Weights of a small audio frame classifier: waveform 16khz input.
Rows from block 4, named by matrix and row number. Each number is 128 + 32 x the weight over the matrix's rms, rounded and kept within 0 to 255. All counts start at 0. Numbers have three digits each.
# weight_ih_l0: LSTM input weights (gates i, f, g, o stacked) (model.rnn.0.rnn.weight_ih_l0, 768x144), inputs 0-143
weight_ih_l0.410:114144092120094094145148172117145114143161153092142122106157166122099095114159150101169134104114177172118105154140092117098112112128158148090152136096161117085091115117111105158111111165146123144150111126110158126143138110099165097107090142140138137149152094134144140173143143156084122101077111156108146099183156116112109103119109106162093116070164157156156151133086126164142121124143113177146081080172111080142126099140146089107123
weight_ih_l0.411:171139144147100118089118102166113176126054153135094139161116123161136100148121147182170150138163149150165118145074103102116169174119150151119073170153124161102053110167127146106134144127153160129106187144125099186110126110135086160113091130216073131187196142103136148143121116152178139113134093075153166112197080114162110120104182148173188090151100131166164150095156084120151205168118110138110148135190109111098113166148147150181147
weight_ih_l0.412:156174132123084171140157134126116138140076072063136084169137141159161167119092088052145139118147143108126108183164142156102139119142098126110209153026129181170110195081135159130162158206111102097117132133112119123137161111113127170141148117090032156098144134140090119064056169114097132096049078162178141161149133153119112176158147193137133124092142159129157157093083083162079164093090119175122115126134171065173077173101201078135181
weight_ih_l0.413:146094146137140087111206142126131176179085154123139093121087149130113083085163151107093137164126153141154155146137079089122150177167081134112095128168084085119157062176114132102088166093139146091123081083108177174105087122141139129123090137176193142149121168115111129110097123136144071106119124146101145155159083106077172130172134100109130097106165166102094147105167082049147143143117125129084128170136147117156109063108146154140095
weight_ih_l0.414:135126167154080093097156087166146175148136122174055185144130157152089077138169103122167174123163141059121130163118170140150177173179134091189088146175106125216121128193142131157094111170160162091144150120165203146126121127094152115120102182160128151164101102086145168107144147128143129114186140134165109100129137092059142132189160075095163118171096135127127086054136147119121144144182145108170136142159159149141174166098049166188084
weight_ih_l0.415:125147114102123139118074119080134150147098114144171144170122127128163104151107154140111189101103112119187141133142104120120093119093161127083192112047152147070112183110153086094134125163152143186144177084135155074111112123068071158078120117100133098090138066110135158138113149129051132079098057090161104115180104119117101147092134096146107143087113120197137104128081074135153162149119142103122163091119103098163097105076151135131143
weight_ih_l0.416:105150085088180110181155124155091113116147150122121105089147057086152169103160107131145140135134098101086093137163143141109157151154152074169159108093138079124125154100167168166082171157079144147178135135180092138095103096137138118121164145081123152062104122095156114091108136166127172144076094173138136099147148145079148149148137105139114158120178120147147143119152150139100131157139125107169122071087109155107123170070105104140107
weight_ih_l0.417:168110162157199071160109147086099109145163130146157128074073106177105142073179217163138099084144086148116149107109156158084107158154086113079118065113192053137168112135067158101081115147132197102154148096090097110082079157094075151110125111160153179098118154102136131105143060085103083082134149092118131185153150107101136139132077123086137165145168102134117122159127116138183161133078150131142101092138093153063153106125156157128123
weight_ih_l0.418:157147117160103143091099126156099089075155084142139127071140127170176098111084110152149164109096099122125171123149122152152087159145127140123169157146168103139129159122095171083168130157174154130127151181114112116113161103110091111153096145164103146166137122118155157180107151102098112131140158140124100184126174125180151060114178167092130140149123150116117072116134094121133158103085115142168173103164160127093158066115157112139093
weight_ih_l0.419:135107111152174165157118106128127165119114113146089141153130194117108160143124152143104119111108153156153083116156132102098140126104114161139119105092108126168087135147085114118154083144137099146149177134139141165104166119097109152128157119165119159133193132120104161147078173138177085095161131104118172110168119142124112126097139132172104076108085110154145133131079071148134172138120148134127168130114096127148159133138152136101167
weight_ih_l0.420:131164154079079116111093158091141153108084094143112128142078179138059157126165185106101135125126151164155134165119126093158147144131180089111167152152135138106137109169106127115182104125085149154181113092101137098118091146082121116184131172104122084162113147154112128160151079111119126133153093116130127086153102170077194151166117095095087131136117093146158157184162096162112091114100167178090134151187111178149099119138136115198153
weight_ih_l0.421:186154166153148211171128106131157146126154088129132110190182149187097094118151089155054160150117186158149094129188179103159154090161168104103188129097162134160122182081166167138178181133181114167114132140112106174137138147132114154087164148090099142081122078089166168167123186150021145104107079120157139108172105157146182143094169145144078141073070152114115078119091143159141165105165104177096105167084121105085107116122168166165155
weight_ih_l0.422:133151094154170182151084106101121100115145150142099103146115108148117121169078088102168166126096155121137133103143143109090067111101178148138129048180190120072152190150122172143150127131170120163157095134146147112148169104137069080163160116129116154172109123128167176170143158057139143137121113147119100151123166168188078165094089147173090103181121093146100104164141162190187133130104086113147179129160184150061091141145108103141177
weight_ih_l0.423:162140148163177085137117150153131147134200151184137119061150100093108127156101171134159155149118093102090148057119155190090113150084143113112126152153132063101180114109095121147084161052133170123171139130135100055123125143073109029152128103118202192135080137167175123176203148124079094142114177147107122146060173134081137133129109149123097177108176076113086162140077123058188102091139163068197204112113197134130161100101160113095108
weight_ih_l0.424:154144147133072132173147109113090127144130131162108141089144103181089146134151150092084175083172160129175097109139127127111102120128104071181109177103085083115130145111149165142139157151084113113139127070171167116109114158154144170108100135123156110151166121126083106070079091191123077120144123149174155115207123120179112102142178128128114125126098197174102154146134114110056153102170086134140122107143115114154128137137137107147141
weight_ih_l0.425:142132086050111149076152121084079119142162159135128164156081185193138138079166173103129138103100136110157138141142163140112128150169161102149143160104176131148130100167111157150193145151092173126183123097134165129139153073103114187144110152167136127115157089109110136186090127132100066097196131085115106170119125134145197092190171094185084157143148164097073079103161088145151129083086141178118136160203127106099118148091144107108169
weight_ih_l0.426:119160082118156098172143154094134090080156083172153088076085110076104175139133158088134163100104124126127153121142106151121093112146113094072169165192128150117139179103144121079074094071149113091161109130124093138152166121110153107159114162126123138085089109105109107114130163109123141128137164152102135157130158171171125099144098144123099116133154131152137137108076117147161128153091087093145151116125155120120105117112112142139129
weight_ih_l0.427:129095097106162151114088123128125110094151127090099084111162132094175177111094118154098179174110083110104136119094171111093123137136132109081108091146090193068120141108141099140131168172155178124099172145151117103145100154136084107170110121112165158096143103157138110092125151126131087153115154175106148166168160083151115159068143115134145106152108105152108090129135108115165165124126160171191144116071121152078087123152144134080132
weight_ih_l0.428:116090130156083126117107135085140147124127148142102106131169127114150086112158089115083110139110143084164152156094124147142082111118116131145102137126103182130138136082102096086116089079132112145129158157155145145106092161131122141157162090091165125097136155143119168109102178152070153167132126150082082102088124147098147131149084122105114134100125144126182146142126117138149128099167127100167172094085115095109081169105109098136095
weight_ih_l0.429:101128110208149080155158127116111135109090143097103158182197156092144097161143078144182132196086119118144126075161099128182173098135113205179072118111110128109124075068137145120093129156116161075092135116135097162106156183182110130141148071146152114111093100099147148074163159151144150113076167100092166089160176146173077165091142175103190082171084159127160170085130172121129121098168186085134087179047164115097067101146141121091138
weight_ih_l0.430:117143091131138187186130099169201094127097138139171162182176149142120079189114084152101148160139152096138125118112122138137127084093180106105152087142070183119121126084151147171170128090171143131122101196189135079158138173106170127162207099104099124112143111097136114090175134166088137161140153157115110086140157175129091156136151159128102133140112160127177134158088140142117108125149098103132112146092171156157054096130179104166123
weight_ih_l0.431:100118091121075096189143074107161117134095157152088126113117152120127142171134093119142092154094157087103098068097161127118175156158157153172093112141075178176155115122173096166155160107155153140087159123205123151098119161089181150102114135060116113114092109099150159083143184134124153162085179126161134140134102094143134185106082180130152115115118124171149208076102162118130149144156132134183121118064104129137129113122125125120110
weight_ih_l0.432:143109050088149105191131123083113141161154106116067126108082083124131114106144070092085151115142107058124164082120105137159098161106123129127164164112117160116181083099077157141120172172110134155188109105117170101142174150136107099113177154118175099111099145094120138125110128171115108135099116110131164106163114126076118153136124140129099118116149111171168164172161107078123147121118129123153102123170084167139143120112110105094138
weight_ih_l0.433:093142155113113148214194116156123099113142160181125138093087097108147089091140089151079108123166126081115095122102154169118054184086101197137148152107082085143141124162146139151092175076157105128124129106160148121097096179058149051119114153076156159105087211119136062126113086183123102084109087101149108109088085175133161147163122168112094104129156134175178200115148108077161136164079080080141101128145164164132162071096144157100148
weight_ih_l0.434:168178156086084139166123123158082143122111120127107087043118150131087135092165102142117124174140125090113153165171154092114130191134064082109114163094144040139147075178074132126096085076118108110129092129138119132143087105125141173144125182168144145156162170109123095155154140167094155111147133101168142154118147132145133159155139086103101162151105167072108104114156161097121151135125120106082163104151100137122153135090078170114133
weight_ih_l0.435:123095140169097187069073143160101183092147149108115183183152171107126092162064101090126156096135128104170162115088159114127140107150178144140116129093125217079098120145144120107111172139144162091119150152174118074131174159102082100155185105092062139104144079094122151120092168069141166170094094144174107138102098152108108128087102171112103080165108069119126144139112159121121128154122183105120105124088086148157132130193129162115102
weight_ih_l0.436:127106138129163084103110124133110172140146110146169147104047107181117181121108179063175117114107083183095144168170165159128122137171119102147169140161194048154132132122106149086096110119140163103091067119109173178118115120094128167130106131136121158092132146153093171161170110156094118145152151129127081177091099171115116147146171097157088163066130155099086110114132160090161096126091144192149134138105136153167103107141098146088185
weight_ih_l0.437:071112087107139131147124153122162103098119173119157128111181128090161161177100148177085150124129132092159114082127141083168141113123171154105153104145096159137090089100114123149169178095141150173091170090094162115153095163137127067165168113158092089145077121074138169130118175139172149117111150116130136106107102094139094123145108191109118143097151163123196140152114185118092137128100141162126130105108094123159129137104121124099155
weight_ih_l0.438:153143124094180064122205186108129169163114170194094167082093088171134139105146147130117118159124163124102107096137114161132112199109087115126071113139115054188136056128042110126141132136087100158196156131104163175062117084109148080124080188128109142160121089120135130093158101168150111149197134106164146129139118152057167156149129160078094095108152171106119112115172115101078093124110159111121095158135135174123162135134136092163107
weight_ih_l0.439:119107127110146076192115105102133143141135134185114135112101159113124103111179092163152073167172092101115084112099151172148116106172118131130094148143118136185182090120098103111095141141126072131102104112143141143120079116066157121103157167164165148156115089077165120116157102164112101132169122110147154134140109129140121163174118145102118156162129105166129203131148124122077145182172093118082087101096165141201064109151113119116138
weight_ih_l0.440:135201125131169101139121154158109115168114145139123099153114115118096149141177159137102127159133077122096097071110099116126124108080168141120144121087092128085103156116087199103094138148121095113135159157168122119127144110076154082165153120042090165104123152084132108101159154181142107123093140170173055096179173155112073155133089104118141134077103161085140155150158162115138137126118138154153140134061128086123065077094139125084153
weight_ih_l0.441:164098117098105115105086157113127182129152135170172100078084033103146096103133127067077086120132134132100087122129186187075117150122151092166170165175119108129133093099108142162124150145111126166165086137066162120154156128159142149120069142082178184110073097155182121107185087166128213137080128165147093142100199165171066093157130080096142134138132151081138114097119165096094086097114149150150089125066106146155143109135176184106189
weight_ih_l0.442:114095117162081084127137096134175091148107123116159078133097091136127092155096100157104159085157109142160166132081090100149155123080133093141080108109130158177146148106099150101162223123072129132165085055136085133078170167165108090110107131085129143106099163109127141089129110213106076091162124118129081100153160167147087182140125118104117118079156158150134199118131068119066137157115086088081092170140133157195158160116124099143178
weight_ih_l0.443:108152120161142110111096146151100089084120104165137115132095099171146139143123131128165101125104092116116150164094134140172113123097122156139065157133111145174091154090158119106103153099175093085119106103118086163110166119126146169133110159149115141103173139083149124116080156158131101133143177114168083138182160149159105137098100153103156107159129180164138121079152090061144173176135096104158154170162155078141140160147146136131173
weight_ih_l0.444:102117129154195116148118119135123149126121106162136092095170120084180107121091101084123170107158107133124181147147076181144135175140134178055129162110090142108189140138101148098190186088086133184128126056087102118119160166104100083113137143111164125161116153153077082096179096116140083098155183122118084110146118112057085178153072147117087142111100117159163185095139070161172163151151112089164126080171173156168145066103118087110063
weight_ih_l0.445:177121138088129145152112192114091103163094137156092102155104150169166156094174129134173105108177102160173178148085069095144100116154092150116081147100137128186128091163075101147120158173080136151138131132077116161100077154160139117110083152096092133119106068121072147143100083121160091096158116121090123157154128111082077093165109111138189141129149132109153121171165106122102134162152156111137097116134146169148100077109134115120163
weight_ih_l0.446:121143103092101096150121144108121160123123118087113154091154124098155123152125147178144142112142144165118146126117100132165133124162141155171163167137103157124088170150133110139090148155103144100136156161161069145097094127155111116177125100110088144092107092109154142121083172089144174112090089092152140171100158152178138145083164090089179163165141092135092140118110148161124140145136145107100117140120079134091171152176132152106126
weight_ih_l0.447:129149137109107134145148137101141092144180123110176134142076162173119157131136177152110136147172150169164181142114147104080132112155141125130112087139174073146153080137113105104121103108096125115204082153106177140103094162127140159145126147120163147164155089152150157143180068100130133091155116111165109092153099174138123085173138096075143166164114086092155104132158121082153137101166160158160114159177167131154112117158170123154136
weight_ih_l0.448:168095129155144127143157152080131114172111145156087105075108105170125072155175124139111181143096088156185111083157133141132162177096087096146101087157130117176167112090110116163155188125061150162093096125147106077102167114124150172138117145088150089102105112124156104150148103166111062090146095106175126122192129092118123200154141121125125084080108167114197198093127093163090156190108110164141109174170132133146118177130165105094135
weight_ih_l0.449:106196148101084074184157160140149158167108143136078121088124123158166142145108119182088103134108130110120124103141090118168117174178124160130057178098082111116165117096113123097068159093107164161184095148186133108101095160076176126130085173106117172147127205127138084131156116194146153113175142141142110118183174089119107136179114142110082088099129180159120200107169095057119087149095108162156163116158099104176149074141092146092093
weight_ih_l0.450:123074143188129203109093115082090094154060160088162121134197149175135170122105139168178111071135126142117156104101096113078163116178117128170101159165174187093107103131081097136096086171124129098148191054139142094150101148170126169092110113132098118162177150094089092134128175124115147125167090077110167168118074139099155157149160143180099065173119098163114131144165144183113138134087084118111177133175118081082183137115155109112167
weight_ih_l0.451:143087084199080142101079159091110157100102144108102158175165156146120139130077154144107085136155090184088119156167170133086112099180120153115170163138145171143109136169184089100114096194115137116066173139132110090169137102132086169128107090092110106135168145086102080151148179144139108085086103109116153096172096128155093161047116188119130085113161135136086103179155120121091166136156141175155167114126130122108067162161102117090117
weight_ih_l0.452:144148098154074101180105090190159174165141138182172115105076106155144092141133088165094119172151158155091157117135099138120100093093144109158106146145110159149135098107123189106152168093159155123078138129199097095149152108108154077105122124080129116087116148121160114096108139194074131158083166130178111110107151114158091112162161136126119142149136183146145155138162096106086113118150101099171102126120116166121091095116136173116115
weight_ih_l0.453:102148132028116104123104157102152082107143122143100139081142107086081137098131158125101106063091161085126109168172127099080092143167193111126148095156178090086119138095119115127133171101119165255192153131091132151148098124085098118131136106170137086124117116192155102121153142137076164138171133116115105106106114107040192148188126113171061197092125098132110158151135105176136123145115118168095116152117121206098131173146163161172163
weight_ih_l0.454:107121129082106109115137120128158155150153132093164154116135068183119152082116139103111140096123154144106119124125158126151107108182097098167115131119078130130129081092111175152084125141145148103151123093155177176150151169149180086125141127143122154121146143160161107140117095136133103108100177176170139111176185128118096107140172114119152155136113149170095154156151105158103106185141106165147110118117159119171148113135106170129095
weight_ih_l0.455:131155164114148135099104098125149122109064085073116169160200120180141089106143133104149121116153125113206116151119113126130091151115094159164137068076136168145122099108070122144170125118088126112072177148126088104168154178110092166137173173114085121110135165100066139096081093128153144097149154108145102123149065140117145197115140140143143079129109147178107135075095131175131202172086097154101078085161112084170099159165159130171179
weight_ih_l0.456:087157113141116145100114117124127133142182137143130104166087143131150103106116091107152105170104091153112158145143139106116153093122081161156113168125101125094136146120096097121087089141112146158179078171100166124160085110117153121142099145172110101165137130108188189148181171085159182118120165137112095161082110104184087136117114098087153118111128144084130115104146193085143105135132168129171165164090139113072165127104164115118123
weight_ih_l0.457:125114145119133143166150107087118090124107178137120126158186127111190109199108126167089184118137173101155144135136076085159124152101111139093117063135103194086085106096093079090113170122109136094100159137178121075161128184141076131131170153153092153125153103120159187084098175150123115116082135149182148109142129104158078134136107155143171095144118111174157180173115114176138154098150158060139110123119105101124109114150187140082087
weight_ih_l0.458:132169159113153087103129172162157133167175114141100098139128172140114119084109163099140138144097159161147167092096081177152154138091108164144079136114160073176161165101081113102134127152098121138169124126131091154115119143132182106175133128142112123091117106153162157138177130107153125164133159141166148172113109162127156099178142103116079162160136124110157145114134129090157159152097087102100109094145139101162084095138168118165162
weight_ih_l0.459:149119122131116119165138106090121160106157168174255146076128078150094145147084175149100142142100112178159136101180155164080032147125137141109134083169139100016105196100118131115149008096122135102130072173141079119148118107107100093143116066107113171122170174154114110147168162130117190127081173117106074114109177109241170080040116084136089214132203146114111108217132101150121113088143172133098112096069177166046121092149171143153175
weight_ih_l0.460:146107154115115181145092096079188097084116155130122147132140104133171153147074083131111146121148117094174128087077076136167084097069160116081176079100144198096121114104138078147118119099139075171084124147108113142162181101138100131125133081158161149161163088149113138124083189134111087099134086158121105108124157111125144134159101134117156095152154085149150141107071167141154144111150115087148118081075096091137120148164119107100145
weight_ih_l0.461:100121107142117084127140118070129142122148185139120152105150165134073152130093168134109170121123111157117145114164090182107102207103176106081104160181099082144139092124154143149094108135148169136157139147166115109156121137069097110130108176167132140088135086136108093102163108135077122078170107116104105123065118149131152113096134135084086180146136083135153120174146146133150141106081114118101172095106154159120170099107121079126074
weight_ih_l0.462:125081143111104171042089156154108074100114171070168140168170128111089119141126113085153100081107109134107079184153127133089140110074147120119183121109159117128091157180138066131106086146093143087174110114090110117138183078172111145165100113165138142165152107174123150094170090105133092093131163096128089156103164087151156112101139153120177172134124074144056054132097107150085108054135157161111102127149132155085127180172180125152166
weight_ih_l0.463:129067132144192130089128150161089167128098124136120115179109167079177119141134157189180098149085103119085183143150099143150139167164105126091068134204118158112130078181121064170131095094151157104120173110087122137145144107183102108174138157169097130134123066154089144172117093123222094085166179089065151112052099095102174114081131096103198097195086084137141098105151115117143093107101124108145160132157142137112173089154052177159055
weight_ih_l0.464:110122144204178107184171152119195145120103159166116146155116205065133082128109167181184181124107121117131165082087108071148139207078135208127078097181085158087143083151168137129143133126192103141097211124148112086140101178158138088173184160097083137174110161126139105163103123146199094171119116092113160112142138110127149179078095140171095108177142089169168188126117112196132082189109120091114109192124160127097116135150087121075063
weight_ih_l0.465:117132111087172181093145080133149124108108120173109153118150144137167097170161134121124120091156165085142115114110130091124120132117112072149195085072163129074094174131108103089172142186125166124093091133151115121152135145102093137111147071069097116086143143175146079095169117144094067112099102139109069162138116159082051143134141179160090114090105098165133156162121106116120153152081108180185149114089137105134112156118137123089168
weight_ih_l0.466:101186113192152164146092081112094116096161180112179173147126083154119109145164102104128142099098125108127168124122167175129133089113161158136088111116116128094130138078175102140157178168128066089115144151149096164098164155063127081141156128136113125083108152166189112087183158147107163158070158147130102150139105112173136116122105165153155132134138147151166148186090151086135105175108155146119139137076134146173078160092109117055076
weight_ih_l0.467:112091163105073135122124140165147169093092128130166128150129120160095108160146145166142121097150104145105096161103152094161198154182071128185088198104071086117129130145179128128106173181143089133133162131133120197177125151114149143149081155164100095107144118058099133111116152123121152177185111145159092079154159096133152110144159133174107118080151142142125109092149154073066124115188193122096112114157065164180110119152128152145117
weight_ih_l0.468:148127115110159145118170144076181150125096146089158144081121174079112105097099156154087117159102157110177083168126077145091119096080172072132137133108212092071106185099130158096137086144152141213187101100117139061171180118161055134094147107111180110080174102197056083140134121134101066138094107092086139158092139101131130104165064162163127098086142070100114108163063063135146144114065119111141173095192113102135176136094180103098121
weight_ih_l0.469:160150119110057131115110144101131081153053104068094147155166168145154150096120128137142067148158142106162103136144162113107114169180177146135142170105138215171069150153087147099171129114119171174115192163092115182169077121198122188105118163160097112168142077091064177153045125142123105123114155062081120157116068049134135140118183134142134067141089109110081105106151108151163150164143167163127162097160116101123152114085071088109164
weight_ih_l0.470:169136125142118160084161135160097115134107079116083175091051130205088143096154145065162130107155152098166151126155094137057160152192135114144160140139148075143134151116132131112151167125168114056116104152087136176106122132117156188150081147151096129128139092091155166166087131165164105095136162158164157161097118138176137092167162053087176106098134120091140108150175153133084101117154128142111112115154110105145087132144109110178152
weight_ih_l0.471:083118169097215115043089208134063130125132172169111097093070067082151114046110146116177133127144136170087191132177102142154101091067171080118112135166197115145159114135112117118119123149148172134176137090116147103127101148091102125158091133153115098168098133192166098103159072057119171088155109170111078112135187122086139127132152118108144197101110074059052114134147168138158064108121134108131188095082196164040090146137142104153109
weight_ih_l0.472:108106092142119113077126185079132091099142132087130085146113113145125106151107176104111156146122124159131172123100079145144120178116095118126163083142139160146140144123147110133168124163133165203195108079124147090089152130147128078107119165167098171127150095171168120143114118105114140105125081167084153179145091092100164123085127157106125161145115079147076151136085139148170133141090150155116165083105171165101156133102169105153151
weight_ih_l0.473:148132130121155109140123164127112090107166150114148079090100097085127161084110149122128083072110107099143181097096128169085173130174115110091133153122163047149173164098164097116113128070135167163177150149069128103112103114111117146159124156123199179160065102155108132168201094138152148095137098198108102123165163132132144130129096129065142128135183081046096101102168078100129102123141182082146177094127197138169178049080099139143103
weight_ih_l0.474:115126159188112156114137075072117119139152084078124156092169145117133113172142158110147182140135090095172081120103077105170104094089173159079188115084138156110094128089169134086167183113148108161117127160162144075159129117072068076157187155136077172088099165156143083140080133136163127163106102150110090116168171146112115108127150113180111130100136182170145125081095121143141103086102123130102122072099156109114133107153178095148088
weight_ih_l0.475:120112181137097101079147149111112146169141117103157160133137093155131113118147152159123076073119156171128171142173130143083128103112073115154083135106105079089130161145112106154160085171092167104110133137071158108086159116131145160093058171156061091149122132147083190090094112105163145150096133146112098179133125122168088087088159117141166076150090141139141089117175133082133138130137135162096122104163166085107139124133170121125159
weight_ih_l0.476:085061167182085156060127146113113072099119142054132143201228146083175148140043101136162183110104155146126090132099108082133154076087178107083124121159165219074151208144110097136107102184167135170137137102162093126133125126119079098090110110139123076081172100091105160111077134079144090143130108117129092111113148105167083131146119186159164150101146138135172080113100092184105177144114151079168115136138141151099155176118176096090103
weight_ih_l0.477:155132164164165150104125178154161165116147131130094172120105152113177126168121104158141085126094171151167136163125096159087109096078130144146123077121139143094139162097163137127157140147188117128109106179093118149085085109163074092135097152115087169134120085155168096109155158064140119153086109162083155184153113168160099146148105107164153168148109080133086065164126123078143090156094127082163126162115116166052096144165106095097134
weight_ih_l0.478:189198175048132089189132166109108130148161071157113167104060156152084148119179102119136144136146082169093159165159119147095140149132112145103066196118134077189180067137156184118159096107110084085161115146085183187093062186099186175126083174102141141128122184102164135115097086191156104167138101094168137095120165105082195120157097143097075128087106175085167094086116143062069086137114094170100091088150171134146134142095096171116109
weight_ih_l0.479:130099157113200124073112165121084110102171108118177097164104149086177144101093121152191090151131158159120173182152130105107112135079126105086078119149162147173180092115129125173179056081119165176135166115104157089142133137094147125184132159169123105179104134172162088156120128103207127131124120150079127118033096098107141125127123132153143156121082064143051090129170176154199051110125093100117128133171157154084101095187145097139068
weight_ih_l0.480:176122131113094095128145113121117116094072094100113121138110097122103095182178153089143114102126130081188150136086128124175167087129102133106088134119168149111120140078152202163095117185104123143113122141141144173125172148167172116151132105112075111151103155105161110118109119140083148169154122120183108092184156102123107167137113122135119082081135123181179106120111169076078149134151125177126085129120140123125092178089166168111191
weight_ih_l0.481:171139088176193143066109157133141135068096148100117103116157142112138157136076160095146110133120133133123106150098149109085087134098141149143112090141187142069073184128124122134111129159136147111171154115103120100159102161209041154094101117158089118152172148131144107157109134062120126154077151100109091180158177108100140143136136176160080135128121127113085077174143146113171164073106088163138192088149164117025128139180170118091153
weight_ih_l0.482:134135113131118094095114106108105159148183122140116107155152098081076162095093153111154142119103168122104159106151107166154124115138158148105141134093177097136125144090109159081177142091100157101161116137081123081096096137098132079165153157132117170095087178110118071107191088089117164112119164164142080116109131122168133129091147110111088156075170093090125135126083079159136127112152105089118163119144161145088066081094107121082110
weight_ih_l0.483:098130155121043104139169095102131125092137129101083091070092097148100084124097105157113164173147105109191148156127083154120140163135142144158144147109127155100104150085087113075107201182113085111094120156130086168091115136122095171136107165101103132067126146128162147084116084176089110160093110105188126119240115109087149206094126140086110132113138120102134174135064084130104188185127139163086080097152109121189135139086162124089186
weight_ih_l0.484:145183122095147117164162179184093176181155116128139146090070147112151142072121175120097138146196150161086163102123114154094158159189118141135081135155109086165108139169105162120097136172109170088221077087131164185069090119076123174099068160115138127164142103161181138152146094156132124086156162129132145124152113175135163120111119091095093183121201140075165197136122104085087152184155155176064067123174107149113204089133138141118151
weight_ih_l0.485:111157169128160088178131128109137156114123077149174110111114159148096080175147113190082133122137083146090127192105118075099118152088109080135102177124116113092101091139137127142154120138137150182178149139157109148155121178159113153180135127138122111128191185141094132099124127146078187137136154170116163125079103115120161099180146107145054089097102107146126118069059158152116099135148123098141150162191092102144107142101091153168095
weight_ih_l0.486:125143111186127168138120079099160146171113179143118156127127144134141103157117115110190122185155109133125090157105093108092132162119151113157072132115120169174088093148144164128115163098115081112121144106150131139146096151127097168172097102167095156171174125144111087161117167187131087100126165089161137159170144153120159130114162103174119099135094097124176125135187154137141138136114121157088142157132148165153135133126102161167140
weight_ih_l0.487:166141133136157149111105122132152106123161151134165142112121097085136095121139135110127160119180132101149096112163169122104170101120097158102127171138139095101093074077171123175180147130106123091129083197078144121141078144096104147136115116078178169153116151115165080150191120140080177145161122177154103104066119160103141109178124152177144126160102128089131132059094161151112091139160152126145132110155125162128166143148068171159131
weight_ih_l0.488:115148133142077160138099102115101167156060176082153135177119139205119165068154149115173158092106150160146079201093158158078122043129146160148149149138136192185125116139121130139135137124083060120082163076128131131156157149117151142109154100137046052117185148151147101102107107149126086108173101074130091177159080129097087162086141116089157109164119153097144099132108110142115119164132078200139113085141117151146086115132143127140155
weight_ih_l0.489:172112088038088138091106118129152141089172121109098140070135113120083121177164159172091131171164110176169104186147138099135105163116174134178185141113108102124144155166090089086198138122129186174158142122108165163092131132093066221110087156163140123085176073153108172186139127162078138105200122100088129070121154112062195082119169109100061118058148106106119118159143127106107186143098116133099101097164071159086125127081153094131175
weight_ih_l0.490:101121140132148171139119114155117149080107111148153161106113124094165119181127131159106122135148132112102107123156136124080141122158153108179113094134102129151113150082163100185117109116118093173166087115154141157143101140139131144136130159144160150103083118095147165119105163087139159143120125153107149131111115120140143098129156140096172122162152099131145139111109108105083124157095098094099138076137146089144076093108150144150077
weight_ih_l0.491:165152145160103087131085078147131122095106093109073074168166174150149132142111131142120092125151111137138078137139143106147170085191104170189128169102158185184110119136147100182114148144137126042090188103125109199168115119171153212138131150170027081140142100088105157054024193193128100182169154101106109116188141078155145114131187094153165132157116182147147066102147158104099168172105138167101109140092127100134118119145113171106120
weight_ih_l0.492:122069158187123147158094146134165113103082139085113124111104160151091140168094127135135144130105096091145120162081121118156109098142171169100073152205070114159141096136142086142089092125130102126114185126136106103097159119168164144121144138154098129168184120125135109096122159107176089100142126116080099079074119170154151104123094107132181073195066070111131139080192161183153166126170117126088166159186094079081187110163085095187077
weight_ih_l0.493:130095176146176168134124171113133086158160149131161150096080167153117176149075090106146156099116085168079162117120106202152135130097092088146133097186124152100122163109150081113166093089105178129141105148056093104144108144127157110182091074151202184161129093205177166143133143048131137093145142179101155184104182133194147066111114087170128171163133122119134132150135148142169046111094093085181196134144184137133097107106152121139112
weight_ih_l0.494:207175146148128129081083130178082182123105094058151093135129129125109097099120136046147129099113095110158159109089183112090187140167126167156100177101130137140115173141116166140140160184159089069073098103144193124134104097153080209136092113113099114121142118083105120129133148138110141141142141137139134120167177135129107149112184077157088094112096125142159106130107105169093121103149162185096077145159159140164150164170110125115181
weight_ih_l0.495:125159142111151107107092097100128087159102127135162142102093138115123147171167162126142128134096093108143080114097172097071124114155150147133162100096140140089113162095090118117123149178100157105162104141089120107143095086121118179097122158106094142082174092148097083112152137131059084145142079153119165158150141126091144103138171092104131168083131107103121106118172162132123159084088129127087114093136137147095085145145171093105174
weight_ih_l0.496:164095165136098105076161098117117124148094068094146162088084116163081101145149116123112116093122123114126156144132104077143164163166088154138142166116106110147104121173181112128108178152075091119179088113119183126101138104175159113177139112185167157163103083156148145192155152107154115155204138109127135121130107094092162158176176103172078123127150094102147083156175153097144108108115127167106129148136125112130106130103103144160112
weight_ih_l0.497:134111136085155150066145166138102108165121084108098096126099126141090181118109142131102055143152116154110153111158162127065090092186146127127137184104166101089115111170153138132124068129128129082140150159060170118162101097176146129107109178183179123110132124152147116092150119088100112158111189165132180176104103121183154104181147126167116092181153160171128087126155169124141101131171129166118183124175131154105137084097131109138132
weight_ih_l0.498:179085091127148149116111115151148144079098121157084117153132094119139134164120116114083113146118083094171119164132120118132105099115139099141177146105122156111107131124095154154150122173157096112128157140134089137144131098131163191151120140165143115114118151155169127089104114116121086094163159159168164160183088101096159105128168165112163132075105112154084166109090079139087135091126127097129137124133151085132098109110095155162191
weight_ih_l0.499:139098171116113125149175142090111154129146167176161132157125117167123099132141101145136115139176115143134123159141139107119116135155154113113102121094117113143113169125083112137134162083080156180137123071155107157127118156153117143130113106169107112158168108162108155105090106154153083100115093074133155129146089134103141125130114077125082160161166073105091101147114078124079090171139095152133153177187099163080122128086166124157120
weight_ih_l0.500:166153121150126101188208105104103161153130114172089148099136108120146161082139131112128134109100131084113095093044133108175083126113089108122078146121056153181131095138106108127085190154136097092096098125175154139127089102089153081094116138114176108114075102127155120095088104196115165101122197129172121098177153112103118159139085096076097096159090165153134232051183073153074101172184172147069072147091089153216063122139135131114102
weight_ih_l0.501:181151148113158069172124127151105139137164167144156152129094128121138187120179128138165089078167147139104136115125120123065107147122123083173080136108139130145162097135113172170144163187154110140129117092070122127143124134129079159145069110177158169098097106141100172155096091142097090088173145072163119138172097139083157149176108117095131118150171157076082146169172107102141182164118149175098154086099088138103183105169174105092156
weight_ih_l0.502:139127085082142129106141069065206074151108069079099139170198154127125053200122104068109204124125134123140124126115098155101116040076158114079177117113109208078158180102132083073205105086125124200104139135067117071193143124092094141093161086111107082153088091129158150108105216079073125131054108144082128084069151149149147150087130192208086099094117098182159144190079127200124088133114145149111167133080171097109088106110177125117102
weight_ih_l0.503:118116122133148100149168156164135123106104144112161154146094148135152130132149109149117089127145090172103155110106131133150137109122152165127155126152131136082175141099165178118087159096119188080137087193086105106100117136114119133135135141061134180072062185092157139121115164146140192108079136141168123100116195089151130128080152158137157112137188143095114101093118126166110071098180186136116162117135167163110112159143124171145092
weight_ih_l0.504:100174125087121107123171148173119091182080152102074158107113142166136152089115102131119089134101127107087134158103160135156130168140119087147117171103097117186108116148151143080144123169081114168120166128155114175088107096126102157094082168161104155108134168099155144139088101110130079131163178162122178158096128144145193085169117113144104101160091161155158154131091141111104170091079110097128132150180124110097130086114113089111102